python train.py --input="mfcc" --activation="swiglu" --qk_norm=true --parallel_block=false --inner_norm=false --layers=8 --width=384 --positions="sincos" --pooling="mean" --eps=1e-08 --one_sided=false --epochs=62.9
Rows from block 2 of a small sound classifier, named by matrix and row number. Rows with one number belong to one neuron. Each number is 200 + 20 x the weight over its row's rms, rounded and kept within 0 to 999. All counts start at 0. After the name is the row's rms in percent of the matrix's.
After each neuron's rows are labels from the 100 clips, of 14848, where the neuron reaches its largest size: "strongest on" is what is common among them. Only what is clearly more common there than usual is listed. The data: short read English sentences (LibriTTS-R).
# gate: MLP gate (model.blocks.2.mlp.gate.weight, 768x384), inputs 288-335
# fc1: MLP up (model.blocks.2.mlp.fc1.weight, 768x384), inputs 288-335
# fc2: MLP down (model.blocks.2.mlp.fc2.weight, 384x768, transposed), outputs 288-335

gate.631,050,168,209,211,213,240,205,195,164,195,190,184,217,202,194,181,213,172,242,180,188,240,173,186,228,215,168,218,188,210,235,189,226,224,220,186,200,192,223,190,205,210,205,211,215,178,197,171,238
fc1.631,086,228,200,173,207,234,186,207,207,203,203,203,208,216,204,199,196,184,223,201,201,231,228,201,196,163,214,200,226,225,219,176,210,220,255,214,182,180,172,214,224,216,230,204,226,224,183,206,198
fc2.631,055,196,182,195,183,221,237,185,183,210,187,195,182,210,220,203,178,173,223,198,233,240,204,245,215,161,200,212,212,167,192,179,226,175,203,205,177,220,235,191,191,196,195,220,166,199,201,214,141
strongest on: voice: male

gate.550,042,150,231,179,207,234,194,228,186,193,231,225,216,231,170,207,194,202,247,178,238,229,200,200,196,200,194,189,203,175,216,190,209,190,194,184,192,219,230,177,199,225,196,185,173,206,208,214,199
fc1.550,041,198,219,219,182,200,184,208,181,180,221,226,229,201,192,198,227,223,239,190,223,202,183,233,192,225,177,198,177,195,185,168,194,197,189,196,202,212,237,207,191,205,200,191,211,207,208,211,178
fc2.550,037,208,199,186,175,229,235,193,205,219,193,173,201,208,209,170,194,182,209,230,209,211,226,204,187,200,204,235,175,188,227,181,186,212,215,210,189,217,205,174,199,235,200,207,155,192,216,182,162
strongest on: voice: male

gate.307,043,192,223,212,225,226,207,188,192,213,187,211,178,216,187,190,203,236,223,189,186,193,160,187,215,191,217,190,211,182,197,184,217,212,193,179,192,212,204,200,217,183,191,227,208,223,197,207,236
fc1.307,045,228,227,194,184,200,184,214,230,215,174,213,201,185,213,187,211,172,223,190,209,230,219,203,222,176,210,198,192,198,200,187,194,206,237,202,189,198,203,208,200,209,210,199,224,230,174,230,215
fc2.307,065,195,200,165,242,212,257,198,174,195,228,225,198,215,206,220,189,198,197,202,196,173,187,216,192,239,211,218,184,185,215,222,217,213,211,221,176,217,219,188,184,185,208,207,179,180,213,185,221
strongest on: voice: male

gate.655,081,216,196,184,184,191,173,219,176,198,210,199,209,230,219,204,175,164,207,190,204,204,226,201,218,172,198,209,212,224,197,164,209,214,237,204,175,165,189,219,205,200,212,188,219,236,183,239,224
fc1.655,063,229,204,189,192,183,182,188,234,177,197,229,210,190,202,193,180,190,190,217,200,218,239,204,196,169,208,207,209,236,185,173,224,210,233,220,176,195,181,220,216,211,213,210,216,225,179,208,202
fc2.655,051,180,190,197,213,177,140,217,199,175,224,214,209,180,202,212,209,208,214,196,217,203,185,224,177,203,207,187,197,216,164,184,179,197,190,216,164,213,194,212,212,210,218,191,220,196,225,178,188
strongest on: voice: female

gate.700,053,173,180,222,184,198,210,196,207,210,193,198,195,196,200,234,196,239,209,207,202,196,232,229,158,241,174,162,208,187,171,219,185,186,205,192,211,225,178,168,219,229,222,202,181,209,219,210,128
fc1.700,095,175,204,206,217,180,214,191,189,192,199,182,191,186,197,215,205,202,185,211,189,182,173,216,218,237,202,208,172,196,182,218,189,181,147,203,207,211,212,211,163,173,171,190,199,195,203,202,191
fc2.700,093,201,180,203,235,205,215,203,202,176,199,201,224,180,198,199,201,195,189,201,173,190,156,201,177,264,198,195,177,206,206,224,186,200,169,214,168,205,206,207,232,198,233,195,194,202,218,183,230
strongest on: voice: male

gate.545,039,183,180,179,222,194,207,216,202,212,194,198,207,210,195,166,213,177,177,218,201,188,186,181,213,209,186,189,198,186,198,194,200,177,193,197,179,216,180,207,179,218,224,166,206,191,211,214,159
fc1.545,055,226,189,217,183,160,181,189,225,208,187,232,177,199,209,214,221,217,189,232,190,146,172,212,204,206,203,173,224,215,177,235,165,178,195,214,188,231,204,167,158,171,228,188,181,197,210,170,178
fc2.545,040,217,171,201,173,181,188,181,191,205,192,188,203,219,188,213,194,177,204,191,243,204,215,218,193,199,189,202,182,180,196,157,218,182,205,193,178,232,219,203,221,223,203,238,192,199,207,209,182
strongest on: voice: male

gate.264,060,173,204,201,196,198,207,183,198,222,212,189,222,202,193,203,230,212,227,204,247,186,187,195,200,224,183,214,203,169,190,207,187,184,189,198,223,212,219,144,210,222,181,198,178,184,236,161,154
fc1.264,059,237,222,204,208,215,177,196,236,179,171,186,213,193,205,184,174,186,170,215,198,204,187,201,207,183,214,227,221,219,206,199,188,210,220,184,209,188,229,206,215,193,222,240,218,207,167,252,213
fc2.264,068,218,207,177,199,179,242,203,183,222,204,209,207,242,232,193,192,183,198,239,201,203,169,212,229,227,228,217,187,156,188,221,180,203,188,199,187,214,195,180,172,194,201,211,192,175,189,228,195
strongest on: voice: female

gate.340,076,230,190,217,217,180,212,190,234,171,180,210,207,183,172,190,197,183,180,175,181,164,195,215,210,225,186,211,164,173,230,193,209,175,175,202,199,211,225,192,171,201,192,188,187,220,205,182,192
fc1.340,128,221,212,196,205,225,191,187,217,184,187,190,211,194,194,196,174,169,216,187,199,223,229,198,192,172,199,213,198,225,206,177,210,218,262,199,174,191,199,212,234,215,210,210,211,227,164,224,219
fc2.340,086,209,202,199,210,227,236,215,167,209,200,203,208,204,176,193,192,181,211,212,225,197,182,224,214,193,200,225,175,171,200,163,220,210,202,160,196,190,218,210,190,195,158,207,153,188,190,198,218
strongest on: voice: male